config.yaml
train_examples: 26041
norm: "layernorm"
drop_path: 0.15
am_softmax_scale: 30
lr: 0.002
lr_schedule: "cosine"
Rows from block 9 of a small audio embedding model, named by matrix and row number. Rows with one number within an expert belong to one neuron, the router's apart. Each number is 128 + 24 x the weight over its row's rms, rounded and kept within 0 to 255. All counts start at 0.
After each expert's rows are labels from the 100 clips, of 14976, where the router gives the expert most weight on average: "top examples" is what is common among them. Only what is clearly more common there than usual is listed. The data: acted Russian speech (Dusha). In brackets: how many of the 100.
# router: slot weights (model.blocks.9.mlp.router.weight, 32x192, trained with AdamW), inputs 96-191
# up: expert up (model.blocks.9.mlp.up, 16x384x192), inputs 96-191
# down: expert down (model.blocks.9.mlp.down, 16x192x384, transposed), outputs 96-191

# expert 9
router.18 [126 125 137 126 114 144 130 121 138 135 146  86  76 120 121 136 142 182 145 162  75 163 124  92 148 133 143 160 112  79 160 178 110  71  99 124 120 164 123  83 109 106 122 130 184 100 138  99 136 132 180  97 104  85 122 120 139 123 147 105 133 142 153 187 122 115 100 126 113 130 106 125 138 154 175 140 127 113 104 161 170 112 149 107 137 107 102 103  86 122 137 125 168 125  97  97]
router.19 [121 136 124 131 113 144 137 116 143 147 143 100  91 129 116 142 136 182 160 138  86 138 114  94 143 108 156 159 113  97 172 153 137  76 112 139 129 140 132 114 106  86 107 121 165 120 131 105 141 120 190 109 102  92 118 111 146 130 123 118 135 151 153 202 120 107 126 132 132 144 110 120 131 136 180 112 137  99  96 127 171 131 157 121 170 103  92  81 108 126 148 136 157 134  99 104]
up.0 [ 88 130  78 104  93 132 102 123 120 111 140 175 112 111 150 143 160 136 100 121 189 128  99  86 133 120 161 106 137 102  94 190 141 119 145 169  66 122 171 115 138 119 106 198 132 126 125 137 122 139 138  81 120  97 144 115 134 138 181 173 109 168 147  74 139 139 138 152 150  95 149 115 114 130  93 126 130 142 125 142 114 114 154 143 141 128 104 119 122 113 100 175 125 141 152 117]
down.0 [120 104 150 139 121 148 157 170 172 167 130 102 135 105 125 109 115 155 131 124  93 146 100  49 114 153  97 102 168 152 169 124 140 170 160 107 158 105 141 123 109 148  61 105 128 131 150 116 156  87 125  80  93 133 122 159  87 128 123 140 147 102 117 138 126 113 146 104 128 110 139 140 117 132 140 151 150 104 157 136 121 164 130 127 137  99 121 131 130 138 177 119  98 117 106  96]
up.1 [124  91 134 177 148 178 120 137 139 192 149 107 123 122 159  69 111 142 125 128 134 126 136 148 141 115 105 102 142  93 149 135 145 101 130 137 118 127 127 149 140 150 124 114 159 120 116  99 141 132 109 133 155 148 134 161 102 107 146 135 163 108 153 131 127 132 143 100 112 114 152  92 152 150 163 135 129 153 156 113 119 138 100 156 169 135 131 123 101 142 146 126 126 113 123 116]
down.1 [161 139 150 108 143 113 134 127 130 115 147 172 153 146 126 163 168 155 101 127 124  92 121 129 110 134 138 131 116 105 125 136 101 146 108  99 166 155 120  88 133 147  87 109 123  91 104 144 153 153 131  79 151 163 163  97 120 121 115 171 117 142 120 143 109 187 103 107 132  82 126 134 111 102 118 144 134 100 136 161 126 170 145 155 128 135 140  93 134 123 135 126 126 104  73 104]
up.2 [105 120 151 153 111 134 113 152 125 166 157 107 119 106 130 109 121 137 120 133 144 133 133 110 162 132 148  69 148  96 152 166  99 130 109 175 123 122 117 123 122  99 132 139 159 103 110 110 115 147  88 121 113 130 145 136 103 159 184 121 115 149 129 103 108 122 108 143 110 139 148 111 136 127 143 136 153 136 142 134 131 120  64 164 141 166 133 112 113 126 118 133 120 113 128 116]
down.2 [157 135 129 140 111 134 167 138 154 151 146 149 163 107 108 129 152 158 112 139 137 140 128  55 100 149 114 137 144 130 124 134 114 117 122 123 159 139  94  76 120 152  73 113 153  83  93 144 148 143 141  85 128 139 155 133  99 119 110 141 140 133 123 154 148 144 103 115 115  75 149 148 134 116 139 110 132 103 145 129 138 138 161 137 169 112 150 116 144 153 162 127 123 154  92 106]
top examples: emotion: angry (96)

# expert 4
router.8 [ 94 161 144 150 121 148 152 138 138 134 109  82  83 111 159 133 176 134 114 144  90 134 108 116 163 127 150 121  95  96 139 130  95 114 100 100 147 124 147 146  92  84 107 151 145 102 116  73 144 117 165 152 107 115 162 154 159 145 137 118 121 168 133 174 151 140 161 139 119 120 124 117 144 121 164 121 164 105  97 106 143 148 137 109 169 137  93  91 117 116 136 117 147 113  79  93]
router.9 [111 160 132 141 112 172 161 122 132 137 133  92  72 127 158 142 164 161 129 135 108 151 120 104 147 113 152 113  99  99 131 118 110 110  85 133 158 150 108 133 112  80 106 147 161 115 136  68 118 107 169 145 111  98 153 161 170 144 125 131 134 142 133 166 142 127 136 134 113 110 100 114 143 133 145  94 151 125 122 118 154 137 136  90 164 117  95  76 117 144 124 119 147 123 103  95]
up.0 [132 163 154 108 147 111 115 173 109 137 139 160 178 143 138 117 154 138 111 132 149 115  84 117  92 127 120 156 137 160 179 159 110 157 140 146 123 158 135 123 118 110 134 182 123 116 121 176 120 131 116 129 148 145 152 140 132  96 138 117 117 156 120 102 111 111 137 127 132 126 146  74 114 154 109 132 143 131 123  97 114 127 109 174  97 156 145 144 136 115 126 152  73 101 164 110]
down.0 [145 124 113 167 120 143 152 141  92 114  89 112  97 107 105 148 105 146 153 119 151 137 146 118  77  94 135 177 135 130 143 144 141 152 131 158 118  95 126 137 115 129 180 159 108 156 152  77 140 136  95 142 168 123 152 109 119 143 160 118 114 121 155 132 121 178 133 127 107 128 170 161 121 108 126 167 127 123 108 121  83  87 128 143 128 118 126 139 137 112  97 132 144 143 159 151]
up.1 [165 119 130 113 129 126 151 154 164 118 125 130 103 150  94 115  87 158 180 109 111  95 141 158 122 106 115 144 148 110 164 124 132 116 132 116  58  98 160 100 135 123 156 121 108 136 135 131 128 150 139  82 115 153 106 106 116  58 106 113 167 110 139 141  96 106 122  86 165 139 117 118 106 187 133 140 136 145 126 173 138 108 137 143 127 152 128  95 108 122 156 131 142 138  92 111]
down.1 [147 115 116 132 103 138 134 115  77 103 146 130  85 102 125 144 147 117 105 122 141 137  83 191 187 110 160 154 111  95 139 143 181 121 140 139  86 112 135 108 130  98 154 159 158 160 141 111 128 161  96 175 141 138 101  79 161 176 133 154 148 124 104 124 106 121 120  99 147 145 124 115 163 125 112 124  96 138 111 143 132  96 130 108 138 125 131 152 120 114 118 138 130 128 144 122]
up.2 [126 151 141 118 117 104 141 147 108 144 152 152 147 151 132 111 135 111 127 112 181 129 107 145 116 145 122 121 150 149 198 155 111 160 137 120  86 134 116 147 144 115 136 168 126  90 122 155  84 143 120 138 155 151 141 126 108  60 140 121 103 156 108  72 113 105 128 129 100  95 135 105 131 162 118 134 143 136 116 103 116 111  97 170  90 141 136 140 117  97 109 135  70 121 154 101]
down.2 [131 103 169 128 132 122 157 112  93 121 123 138  76 120 109 150 115 137 155 123 139 133 139 123  58 101 131 161 137 123 131 155 138 157 143 189 125 111 120 135 108 152 163 158 145 155 127 105 162 134  89 145 148 114 158  87 117 147 159 159  97 111 137 160 136 171 142 145 117 117 165 153 129  96 107 150 147 112 121 115  94  65 125 145 129 113  99 143 120  93 103 136 147 130 175 138]
top examples: emotion: neutral (67)

# expert 12
router.24 [122 148 110 128 101 163 136 136 128 155 113 114  80 120 131 114 131 155 121 169 127 145  96 129 156 138 192 128  93 101 113  88  92 117 115 105 153 113 142 122  85  93 105 125 141 132 111 117 169 119 137 147 110 114 176 147 172 143 127 120 132 145 122 172 144 156 144 143 123 106 121 138 112 104 172 107 178 117  96 109 156 137 133  84 173 150 101 107 130 131 111 108 156 106 107 101]
router.25 [106 154 129 136 126 160 168 143 132 139 120 114  86 108 156 125 145 162 115 158  93 119 100  88 161 134 166 119  72 109 101 105  93 121 125  94 165 159 132 112 101 101 121 136 156 137 108 102 136  97 145 142 103 118 145 149 173 171 125 120 149 147 109 169 127 131 136 148 114 120 125 146 147 125 156  87 159 137 129 107 172 115 145  92 134 132  92 113 134 142 107 129 154 126 106 110]
up.0 [134 114 114 179  99 145 126 133 116 125 115 165  90 130  97 160 115 146 118 119 140 152 113 185  92 114 143 149 115 144  90 154 146 141  94 142 107 126 155  92 147 146 135 146 123 121 178 116 140  84 122 117 102 109 104 132  92 164 185 180 113 156 149 100 131 157 121 151 137  68 126 109 138 126 133 149 138  87 133 140 139  95 140 123 113 117 106 110 106 145 122 131 140 144 126  65]
down.0 [149 110 143 112 120 123 111 135 136 125 114 111 105 143 127  88 141 113 123 143 120 123 116  90 177 161 120 122 125 122 106  96  79 108 122 117 108 149 133  92 128 153 149  97 167 120  60 136 111 150 117 143 142 126 118 143 143 157 149 110  71  99 102 202 153  96 151 139 111 144 119 116 149 132 135 145 135 151 100  97 129 145 135 113  98 124 172 125 163 135 128 118 107 121 135 162]
up.1 [108 115 134 195 118  92 109 123 109 121 113 151  81 141  98 148 146 184 125 117 110 123 117 182 102 114 121 122 150 132  97 136 139 153 105 126  93  94 153 104 161 124 150 168 123 104 164 118 171  93 134 114 106 115 122 135  99 170 168 147 128 149 150 130 123 162 131 160 121  69 113 107 161 148 136 138 125 127 137 131 148 100 125 135 115 104 112 123 140 135 105 124 128 152 137  92]
down.1 [143 125 103 115 155 129 120 147 131 116 140 117  94 148 111 104 135 107  94 126 124 122 144 105 162 179 121 105 106 130  84  99  91 132 105 159 101 176 162  84 127 134 143 107 180  95  90 131 132 158 111 141 110 131 115 174 114 147 138 114 103  92 105 173 154 104 137 157 114 140 126 119 118 131 141 171 114 158  91 107 124 147 140 120 122 114 165 115 135 153 101 134 112 135 119 154]
up.2 [138 131 157 126 116 111 137 104 128 107 176 194  98 146 106 137 149 116 141 118 148 118 153 136 160  83 146 136 153 143 126 120 120 111 141 140 142 160 130 107 163 130 166 126 135 130 120 127 107 117 183 133 132  83 154  80 132 106 167 126 115 128 146 113 112 181 160 127 138 152 116 150 129 128 127 153 133  98 135 113 119  77 155 103 132  95 105 126  75 113 115 137 100 161 133 126]
down.2 [103  91 148 111 117 147 110  72 121  91 126 155 110 156 135 126 118  93 120 144 140 133 142 100 151 122 145 115 147 138 158 102 122 121 117 128 137 117 166 115 141  84  99 132 152 117 134 159 103  91  96 178 102  92 126 161 159 153 166  93 157 100  98 122 112 111 129 138 133 135  85 116 139 109 141 115 101 111 144 130 133 142  95  96 114 133 128  72 107 154 147 129 105  95 184 102]
top examples: emotion: neutral (91)

# expert 2
router.4 [104 161 135 147 145 153 145 147 162 126 120 100  97 114 167 127 147 152 121 149 127 129 108 120 146 127 154 115  90  89 119 112  94 115 101 101 163 122 140 113 114  83 143 154 163 126 124  80 142  92 160 138  98  93 127 146 165 137 138 115 141 143 124 203 133 125 145 144 125 119 118 111 164 141 158  89 156 132  96 133 173 107 145  76 145 124 109 115 124 118 134  89 138 123  91 105]
router.5 [ 94 174 150 149 135 150 140 135 151 147 116  88 112  92 174 134 157 159 119 151  99 130 105 110 152 141 163 119 104 117 123 105 107 100 106  90 142 126 122 112 106  96 138 132 174 123 125  60 125  77 152 134  89 103 143 152 169 136 139 114 135 150 129 181 157 129 136 131 108 116 139 142 146 126 151  97 138 131  78 130 158 149 160  93 151 123 124 100 122 130 114 123 168 134  96 103]
up.0 [105 165 138 132 129  92 126 153 131 169 146 149 156 158 118 115 117 116 105 121 148 120 103 172 135 143 164 126 142 121 152 126 116 164 137 121 132 137 109 103 145 114 105 126 136  89 126 156  82 113 158 138 148 123 126 123 127  75 141 106 135 150 124  70 110 113 122 135 132  99 104 124 104 139 144 134 123 144 145 103  99 107 101 192 100 104 141 150  96  81 117 147  32  89 167  97]
down.0 [113  94 151 141 130 154 151 137 103  90 114 136  76 130 136 139  75 106 144 155 154 126 164  95  80 112 110 101 162 145 157 158 149 120 124 156 123 114 115 114 110 134 147 131 142 171 108 113 154 168  86 126 102 124 149  98 125 142 141 159 106 134 141 161 154 161 158 112 123  93 137 146 112 122 115 115 133 104 144 125 108  74 106 126 140 157  68 145 119 130 140 105 158 115 131  96]
up.1 [ 73  65 103 132 104 144 140 141 119 185 138 118 128  96 161 142 143 156 124 129 150 149 126 117 124 104 101  90 137  99 119 153 138 136 121 134 115 125 129 151 104  87 119 157 101 144 140 120 131 104 119 120 118 114 149 157 121 133 151 104  89 131 169 118 110  89 118 127 102 143 125  67 101 125 149 102 174 144 120 126 137 153 117 149 126 161 123 115 150 128 161 156  98  79 147 128]
down.1 [ 94 158 109 127 147 123 109 116 189 165 131 139 121 136 117 136 141 111 153 109  65 108 104 130  75 169 112 106 116 157 165 114  86  98 109 130 157 136 138 106 111 151  80 122 139 129 142 143 176 119 156  85  97 140 119 195 142 118 122 136 123 121 128 126 139 106 127 103 148  72 133 138 106 152 140 120 170 148  93 149 105 118 154 141 121 116 145 123 134 120 155 108 147 121 101 146]
up.2 [169 125 176 114 157 129 134 139 142 148 153 127 139 159  94  85  87 126 151 124 114  95 123 128 132 114 135 127 158 168 148 108 138 110 118 101  85 114 136 114 145 148 172 121 145 138 115 139 133 136 130 139 126 144  85 126 102  79  78 138 187 132 108 180  93 119 113 138 166 153 112  91 117 193 135 151 128 172 124 152 127 116 107 125 135 140 122 137 126 130 146 131 162 127  73 138]
down.2 [153 113 107 117 119 139 126 107  98 100 134 154 134 130 119 170 133 106 105 138 135 144 123 164 173 108 134 136 121 109 173 134 186 152 185 136 110 125 128 134 161 115 110 163 151 132 149 121 161  96  65 133 151 142 121  61 109 140 145 125 142 152 101  77 104 128 108  79 151 118  73 133 169  93  94 138 108 110 121 129 146 103 113 122 120 139 142 140 132  84 145 141 117 149 121 149]
top examples: emotion: sad (91)

# expert 6
router.12 [116 116 114 136 131 170 125 124 142 139 152 109 128 105 143 100 117 161 157 159  98 138 118 136 133 119 150 146 110  90 150 164 120 109 118 112 113 138 140 107 106  85 136 125 168 116 129  98 111 104 165 126  72  99  94 112 145 129 140 120 153 147 142 206 120 113 112 144 134 116 130 127 134 130 147 141 135 120  80 149 161 134 150 120 164  88 148 107 136 109 124 164 169 156 102  97]
router.13 [120 134 126 144  91 151 126 139 140 137 143 105 118 110 161 101 116 171 161 154  67 118  99 129 117 113 135 131 116 101 134 141 130 107 131 118 116 142 133 100 107  95 142 101 179 130 138 112 109 112 167 144  74 106  87 115 129 136 125 131 154 123 152 187 113  91 125 124 114 122 122 120 138 130 167 150 143 120  90 164 170 138 182 121 144  81 143 119 121  99 133 162 158 140 120  91]
up.0 [130 149 124 122 102 154 146 137 146 128 130 195 111  91  57 202 149 144 105 129 149 122 155 116 160 123 111 148 120 143 142 160 122 121 144 152 135 118 158  95 101 146 144 141 147 122 129  92 163 140 150 116  90 108 158 129  88 190 170 139 120 179 156 105 121 158 121 111 117 149 101 139 165  93 100 149 112 123 149 148 107 128 164  79 142  83 104 117 118 136  83 135  98 129 137 128]
down.0 [131 138 137 140 133 149  93 136 136 136  89 121 132 110 137 121 121 137 118  96  68 132 132  70  88 149 134  92 170 124 144 118 144 138 114 175 182 135 137 122 134 104 130 137 134 125 159 123 100 173 123 152 114 141  85 186 152 139 152 140 154  96 150 202 109  95 167 122 134 143 153 113 122 115 139 150 145 139 119 101 159 146 105  98 125  98 130  98 121 148 125  98 111 105 165 127]
up.1 [113 156 175 121 122 154 145 120 137 178 161 117  93 153 139 128 144  68 121  99 121 163 108  89 156 146 123 124 121 179 136 133 156 143 131 143 143 139 113 104 135 112 126 113 167 111 144 144 163  99 104 152 105  79 143 108 139 116 148 125  98 171 107 163  87 128  91 145 129 158 110 154 144 157  99 129 109 165 113 132 121 151 123 149 129 191  92  95 147 162 137 103 109 121 127 130]
down.1 [129 115 118 100 117  70 115 174 188 125 105 138 145 109 118 153 147 138 132 117 144 132  97 146 164 109 164 106 114 144 174 124 164  79 115 129 165 126 125 114 102 146 113 114 140  93 143 146 124 132 135 118 137 139  88 110  99 103 119 113 126 169 149 128 142  77 124 103 132 137 145 144 146 109 175 121 117 137 106  86 166 116 124 104 146  95 132 136 150  99 130 119 150 120 153 125]
up.2 [ 99 102 131 176 119 145 130 129 149 160 125 138  96 108 140 128 137 195 165 147 130 117  88  85 136 132  99 123 124  69 111 180 140 133 135 154 115 119 150 144 160 118 130 129 133  97 156  74 105 125 132 153  80 120 171  96 141 154 155 111 129 124 134  89 128 130 110  82  75 149 158 144 129 145 127  81 104 124 105 120 108 158  99 150 123 106 120 150 149 104 100 153  64 107 121 154]
down.2 [140 123 103 104 150 117 111 134 131 112 116  93 151 150 168 101 123 109 111  81  72  88 133  64  93 162  94  84 151 167 152  87 131 142 119 152 168 128 136 122  95 160 116 146 148 119 145 150 157  99 125  89 109 124 126 179  85 139 126 143 133 156 117 155 134  88 129  95 137 109 162 139  97 121 145 143 161 171 126 137 140 107 150 120 150  88 127 111 141 161 117 119 115 132 115 128]
top examples: emotion: angry (92)

# expert 1
router.2 [102 164 109 152  95 152 127 131 160 158 145 102 131 130 144 116 159 165 138 166  90 121 112 129 136 115 156 113  80 112 135 113 107 144 123 136 131 135 108 116 125  99 135 123 150 157 130  80 135 104 170 131  81  96 137 127 170 130 145 103 183 136 136 202 119 114 127 168 114 128 103 138 125 128 148 127 164 116  66 134 173 147 151 127 150  87 147 118 139 132 127 131 159 151  93 103]
router.3 [ 86 145 100 171 100 146 138 123 137 135 136 104 116  98 163 128 126 139 136 154  89 140 122 128 139 125 147 125  91  83 125 134 111 147 131 123 143 140 139 130  99  87 147 120 177 145 118 101 135 107 165 118  81  94 117 113 168 156 129 123 183 129 115 185 132 110 144 167 131 128 127 143 137 134 154 134 176 129  99 146 162 153 149 122 148 105 121 101 140 146 112 134 160 121 101 105]
up.0 [134 111 109  56 100 131 136 137 156 137 160 112 110 124 145 106  89 134 139 143 154 147 123 147  99 140 133 119 101 115 117 137 132  92 110 132 131 128 121 132 111 105  75 158 116 136 139 124 120  80 162 115 149 156  85 160 106 112 131 153 132 173 125 106 106  87 142 160 150 161 108  95 148 130 166 128 158 146 155 122 129 162 109 130 103 149 140 113 117 140 173 142 148 100 157 151]
down.0 [106 116 137 158 137 102 145 140 121 162 146 129  85 152  94 136 117 138 118 144 135 112 110 173  83 143  93 112 121 146 143 151 144 159 120  98 104 117 117 175 123 154 143 130 115 136 151 114 181 138 146 125 146 144 130 144  68 133 134 118 114  82 119  70 158 122 135 102  94 127 124 101 114 115 159 124 129 139 131 120 120  99 170 162 156 112 115 151 155  81 115 164 114 156 149  74]
up.1 [ 93  73  84 178 118 128 100 134 154 138 141 100 163 150 166 155 101 146 102 120 156 137 129 166 118  92 101 120  97 115 127 163 137 125 139 104 119 146 115 138 137 145 115 122 163 104 133 126  98  94 145 119 148 117 110 149 119 133 149 106 117 109 113 124 116 116 112 146 118 135 115  96 107 142 141 111 126 118  96 135  78 119  95 173 102 109 133 106 120 129 133 165  92 108 147 120]
down.1 [105 133 139 103 120 141 150 169 132 103 133 142 162 134 139 115 137  84  99 163 127  77 108 100 120 166 138 122 126 132 102 132 157 140  98 120 128 128 142 122 126 132 135 151 139 144  88  91 147 105 145 102 115 124 123 120 136  90  98 176 122 160 134 134 124 115 148  89 159 115 123 149  58 126 169  89 138 151 162 131 162 133 145 140 131 151  90 149 119 121 151 151 135 153 128 122]
up.2 [105 112 150 163 162 118 126 135 143 161 189  99 112 141 115 111 107 152 144 123 107 103 111 113 162 101 153 137 148 154 120  93 105  99  91 152 147 127 123 153 123 119 154  99 146 137 109 120 131 150  91 125 141 137 124 124 101  85 116 102 148  84 103 124 117  97 148 111 124 127  91  94 104 175 168 115 145 131 156 137 156 125 131 110 143 165 119 144 153 142 111 155 143 124  98  82]
down.2 [115  88 112 120 157 107  96 144 105  95 115 128 116 139 133 144 132  92 106 144 108 113 141 170  97 115 117 108 163 131 142 140 135 132 125  89 114 139 153 153 124  87 119 108 133 145 179 113 187 102 116  88 133 130 130 147  72 111 111 130 149  95 108  93 117 151 142 107 129 121 106 118 132 156 148 111 140 120 136 129 135 122  99 172 119  86 121 117 144  88 116 124 141 120  97 125]
top examples: emotion: sad (81)

# expert 3
router.6 [118 167 103 119 103 185 158 130 119 122 109 104  86 120  94 168 117 134 127 150 115 158 133  74 159 131 174 140 121  90 149 136 128 109  96 154 153 130 123 131 116 131  90 143 142 113 133 127 137 136 141  97 123 110 145 142 150 148 115 118 115 173 169 162 139 142 131 133 128 134 109 141 105 110 159 117 157  85 121 113 147 128 161  90 150 114  87  87  85 158 139  87 142 126 101 107]
router.7 [102 168  98  96 114 162 179 133 126 127 115 121 121 127 108 150 133 129 127 139 122 147 121  85 158 157 170 155 131  88 108 121 125 120  93 110 160 108 133 135 120  91  79 119 129 101 108 142 142 132 130  94 124 122 147 158 124 118  95 122 115 182 155 143 148 154 149 114 150 154 118 161 122 107 168 126 162 112 114 121 152 115 146  81 147 134 115 103  95 133 126  75 146 100 102 117]
up.27 [152 133 121 134 151 145 141 128 145 145 145 138 114 137  88 153 106 158 149 126 107 122 173 126 132 118  92 152 148 130 186 114 170 113 121 147  62 129 136 131 107 155 147 121  93 144 107 110 137 128 124 101 118 134  93 120 111  87  89 122 168 116 156 153  87  96 129  87 171 126  79  96 140 150 154 139 122 130 127 175 122 108 156 135 126 123 124 127 130 169 137 137 119 131  96  85]
down.27 [137 131  88 124  95 150 144 114 132 142 117 126  94 119 155 113 154 105 124 156 126 109 121 131 164 112 162 146 122  91 135 126 157  97 130 143  89  92 144 124 136 106 135 117 143 187 121 174 115 156 120 151 169 105 113  96 178 110 124 148  94 115  99 140 132  77 115 145 124 124  86 100 147  95 138 140 100 145 132 115 136 104 140 123 110 122 138 141 129 103 120 128 141 126 135 138]
up.28 [153 124 113 120 135 146 156 104 192 116 155 120 100 160 164 147 126 114 165 106 130 130 149 128  78 118 116  97 108 141 149 131  88 125 135  84 119 106 164 107  99 113 124 136 101 117 118 115 195 135 122  90 136 125 125 142  96 101 126 107 135  95 148 132 143 111 137 123 120 140 110 134 154 134 141 131 148 132 161 124 131  66 149 100 129 156  74 135 105 157 112 100 130 138 131  86]
down.28 [157 116 141 132 129 141 106  95 178 154 126  97 170 120 139 129 119  98 105 138  90 130 102 116  87 112 130 152 141  94 142 154 106 144 133 126 100 180 127  85 160  96 148 159 131  76 164 156 150 142  70 132 118 126 177 149 128 118 132 144  93 116 117 152 116 134 135 170 118 119 117 102 133 107 103  96 134 114 146 139 157 109  73 108 125 110 129 116 119 141 120 128 144 119 114  94]
up.29 [120  98 116 104 105 146 154 103 136 186 134 138 125  99 202 136 143 125 110 126 125 161 123 128  68 158 134 125 104 170 119  92 134 142 117 123 140 125 154 139 121 116 113 148 128  96 144 119 116 125  96 121 158 111 144 162 149 120 107 133  88 153 150 139 124 133 172 125 123 126  90 129 144  54 155 136 136  97 146 122 183 134 167 145 111 147 109 124 174 152 105 119 125  89 114 142]
down.29 [130 122 175 138 124 113 107 103 173 121 134 166 132 137 112 117  95 145 133 119  87 148 106 100  91 137  93 113 133 139 171 146  74 109 127 148 132 168 152 101 121 117 112 165 108  69 106  99 161  99 166 120 102 138 127 149  76 129 169 127 154 137 157 114 123 132 120 151 139 101 152  78 112 154 145  96 120 130 134 129 113 145 100 125 145 105 119 143 104 143 103 134 113 151  96  69]
top examples: emotion: positive (82)

# expert 0
router.0 [108 148 141 143 125 160 152 121 141 136 139 103 111 106 159 137 154 175 129 163  83 144 110 116 147 134 164 146  98  84 123 121 115  96 133 106 154 126 123 107 114  96 139 121 175 109 129  83 113 108 156 112  87  94 124 128 155 143 145 101 135 149 133 217 134  86 147 152 114 118 130 124 148 145 158 111 147 118 101 116 167 108 139 118 167  95 116 121 118 122 124 121 169 125  97 116]
router.1 [119 157 125 166 101 155 152 151 134 140 119  95  94 120 157 135 141 188 131 152  95 148 115 112 152 116 170 124  98  83 143 116 114 115 107  96 120 135 138 112 107 107 106 124 155  96 129  84 122 132 154 102 102  93 137 131 148 156 126 118 146 146 168 205 123 129 130 121 135 132 109 102 143 131 157 134 146  91  86 117 145 117 141 131 174  85 126 100 109 104 131 125 177 120 100 105]
up.0 [132  96 104 174  97 144 100  94 124 127 119 168  61 138 100 155 148 150 117 115 118 106 121 132 131  91 128 123 127 134 100 162 119 122 123 148 105 152 156  98 155 131 152 130 108 129 152 109 179 101 127 116 129 121 114 134 112 166 162 167 119 156 157 105 127 165 129 120 140  96 102 145 154  94 135 134 172 104 154 152  92  87 158 114 125 114 106 111  99 125  97 144 134 194 174 109]
down.0 [130 117 110 134 142 117 139 133 134 132 103 133 136 146 141  84 102 112 151 142 100 139 128 107 168 144 101 109 121 135 115 101 106 107  92 134 115 100 110 128 141 144 100 110 145 131 130 157  64 144 157 202 116 106 133 150 155 123 183  86 133 133 109 160 134  88 198 148 130 135  82 123 123 162 132 153 111 122 150 112 139 138 152 127 109 128 148  98 120 140 144 106 102  74 141 142]
up.1 [101 160 128 123  59 111  99  83 142  91 143 194  76 105  84 156 139 145 104 129 134 151 125 161 143 131 147 151 114 131 115 171 146 163 145 115 127 145 134 113 120 113 129 119 103 125 124 127 160 143 145 110 119  97 120  92 133 133 161 147  92 138 162 132 118 181 128 131 127 116 110 144 149 116 132 119 140 107 166 129  91  97 168 124 123 112  74 126  96 125  77 177 111 169 152 111]
down.1 [125 125 149 155 135 136  87 139 134 130 117 118 130 147 154 115 106  76 150 123 108 120 134 112 151 152 102  99 151 160 152 123 150  94 113 131 112  81 146 130 140 150 153 138 140 144 150 135  83 127 115 189 127  97  97 141 149 148 144 100 175 147 130 116 136 121 168 137 105 158 109 134 160 106 122 157 132 107 121 115 141 114 137 122 111 113 124 120 109 120 140 124  94  82 184 122]
up.2 [131 129 141  95 105  92  91 114 155  74 167 158 182 152  90 128 162 108 117 102 130 149  91 157 109 119 134 128 142 153 170 137 146 137 144 120 124 153 139 124 137 129 105 127 136 146 128 147  72 152 135 107 129 159  79 113 130  98 156 121 140 148 155 115 107 122 114 152 125 168 138  97 166 151 131 155 101 113 165 128  97 109 125 103  78  90 148 124 143  86 111 127 103 140 137 120]
down.2 [130 120 191 175 119 141 153 139  94 127 101 143  87 142 145 140 100  80 131 128 139 153 136 133 109 116 126 150 138 157 128 145 128  91 138 125 119 108 100 148 159 149 164 144 141 116 109 115 152  99 137 157 164 144  99  90  90 123 170 155 110 104 159 123 129 154 106 110  96 133 123 156 139  95 120 119 128 121 144 116 125  82 135 141 124 133  94 136 111  91 142 104 127 121 140 136]
top examples: emotion: angry (72)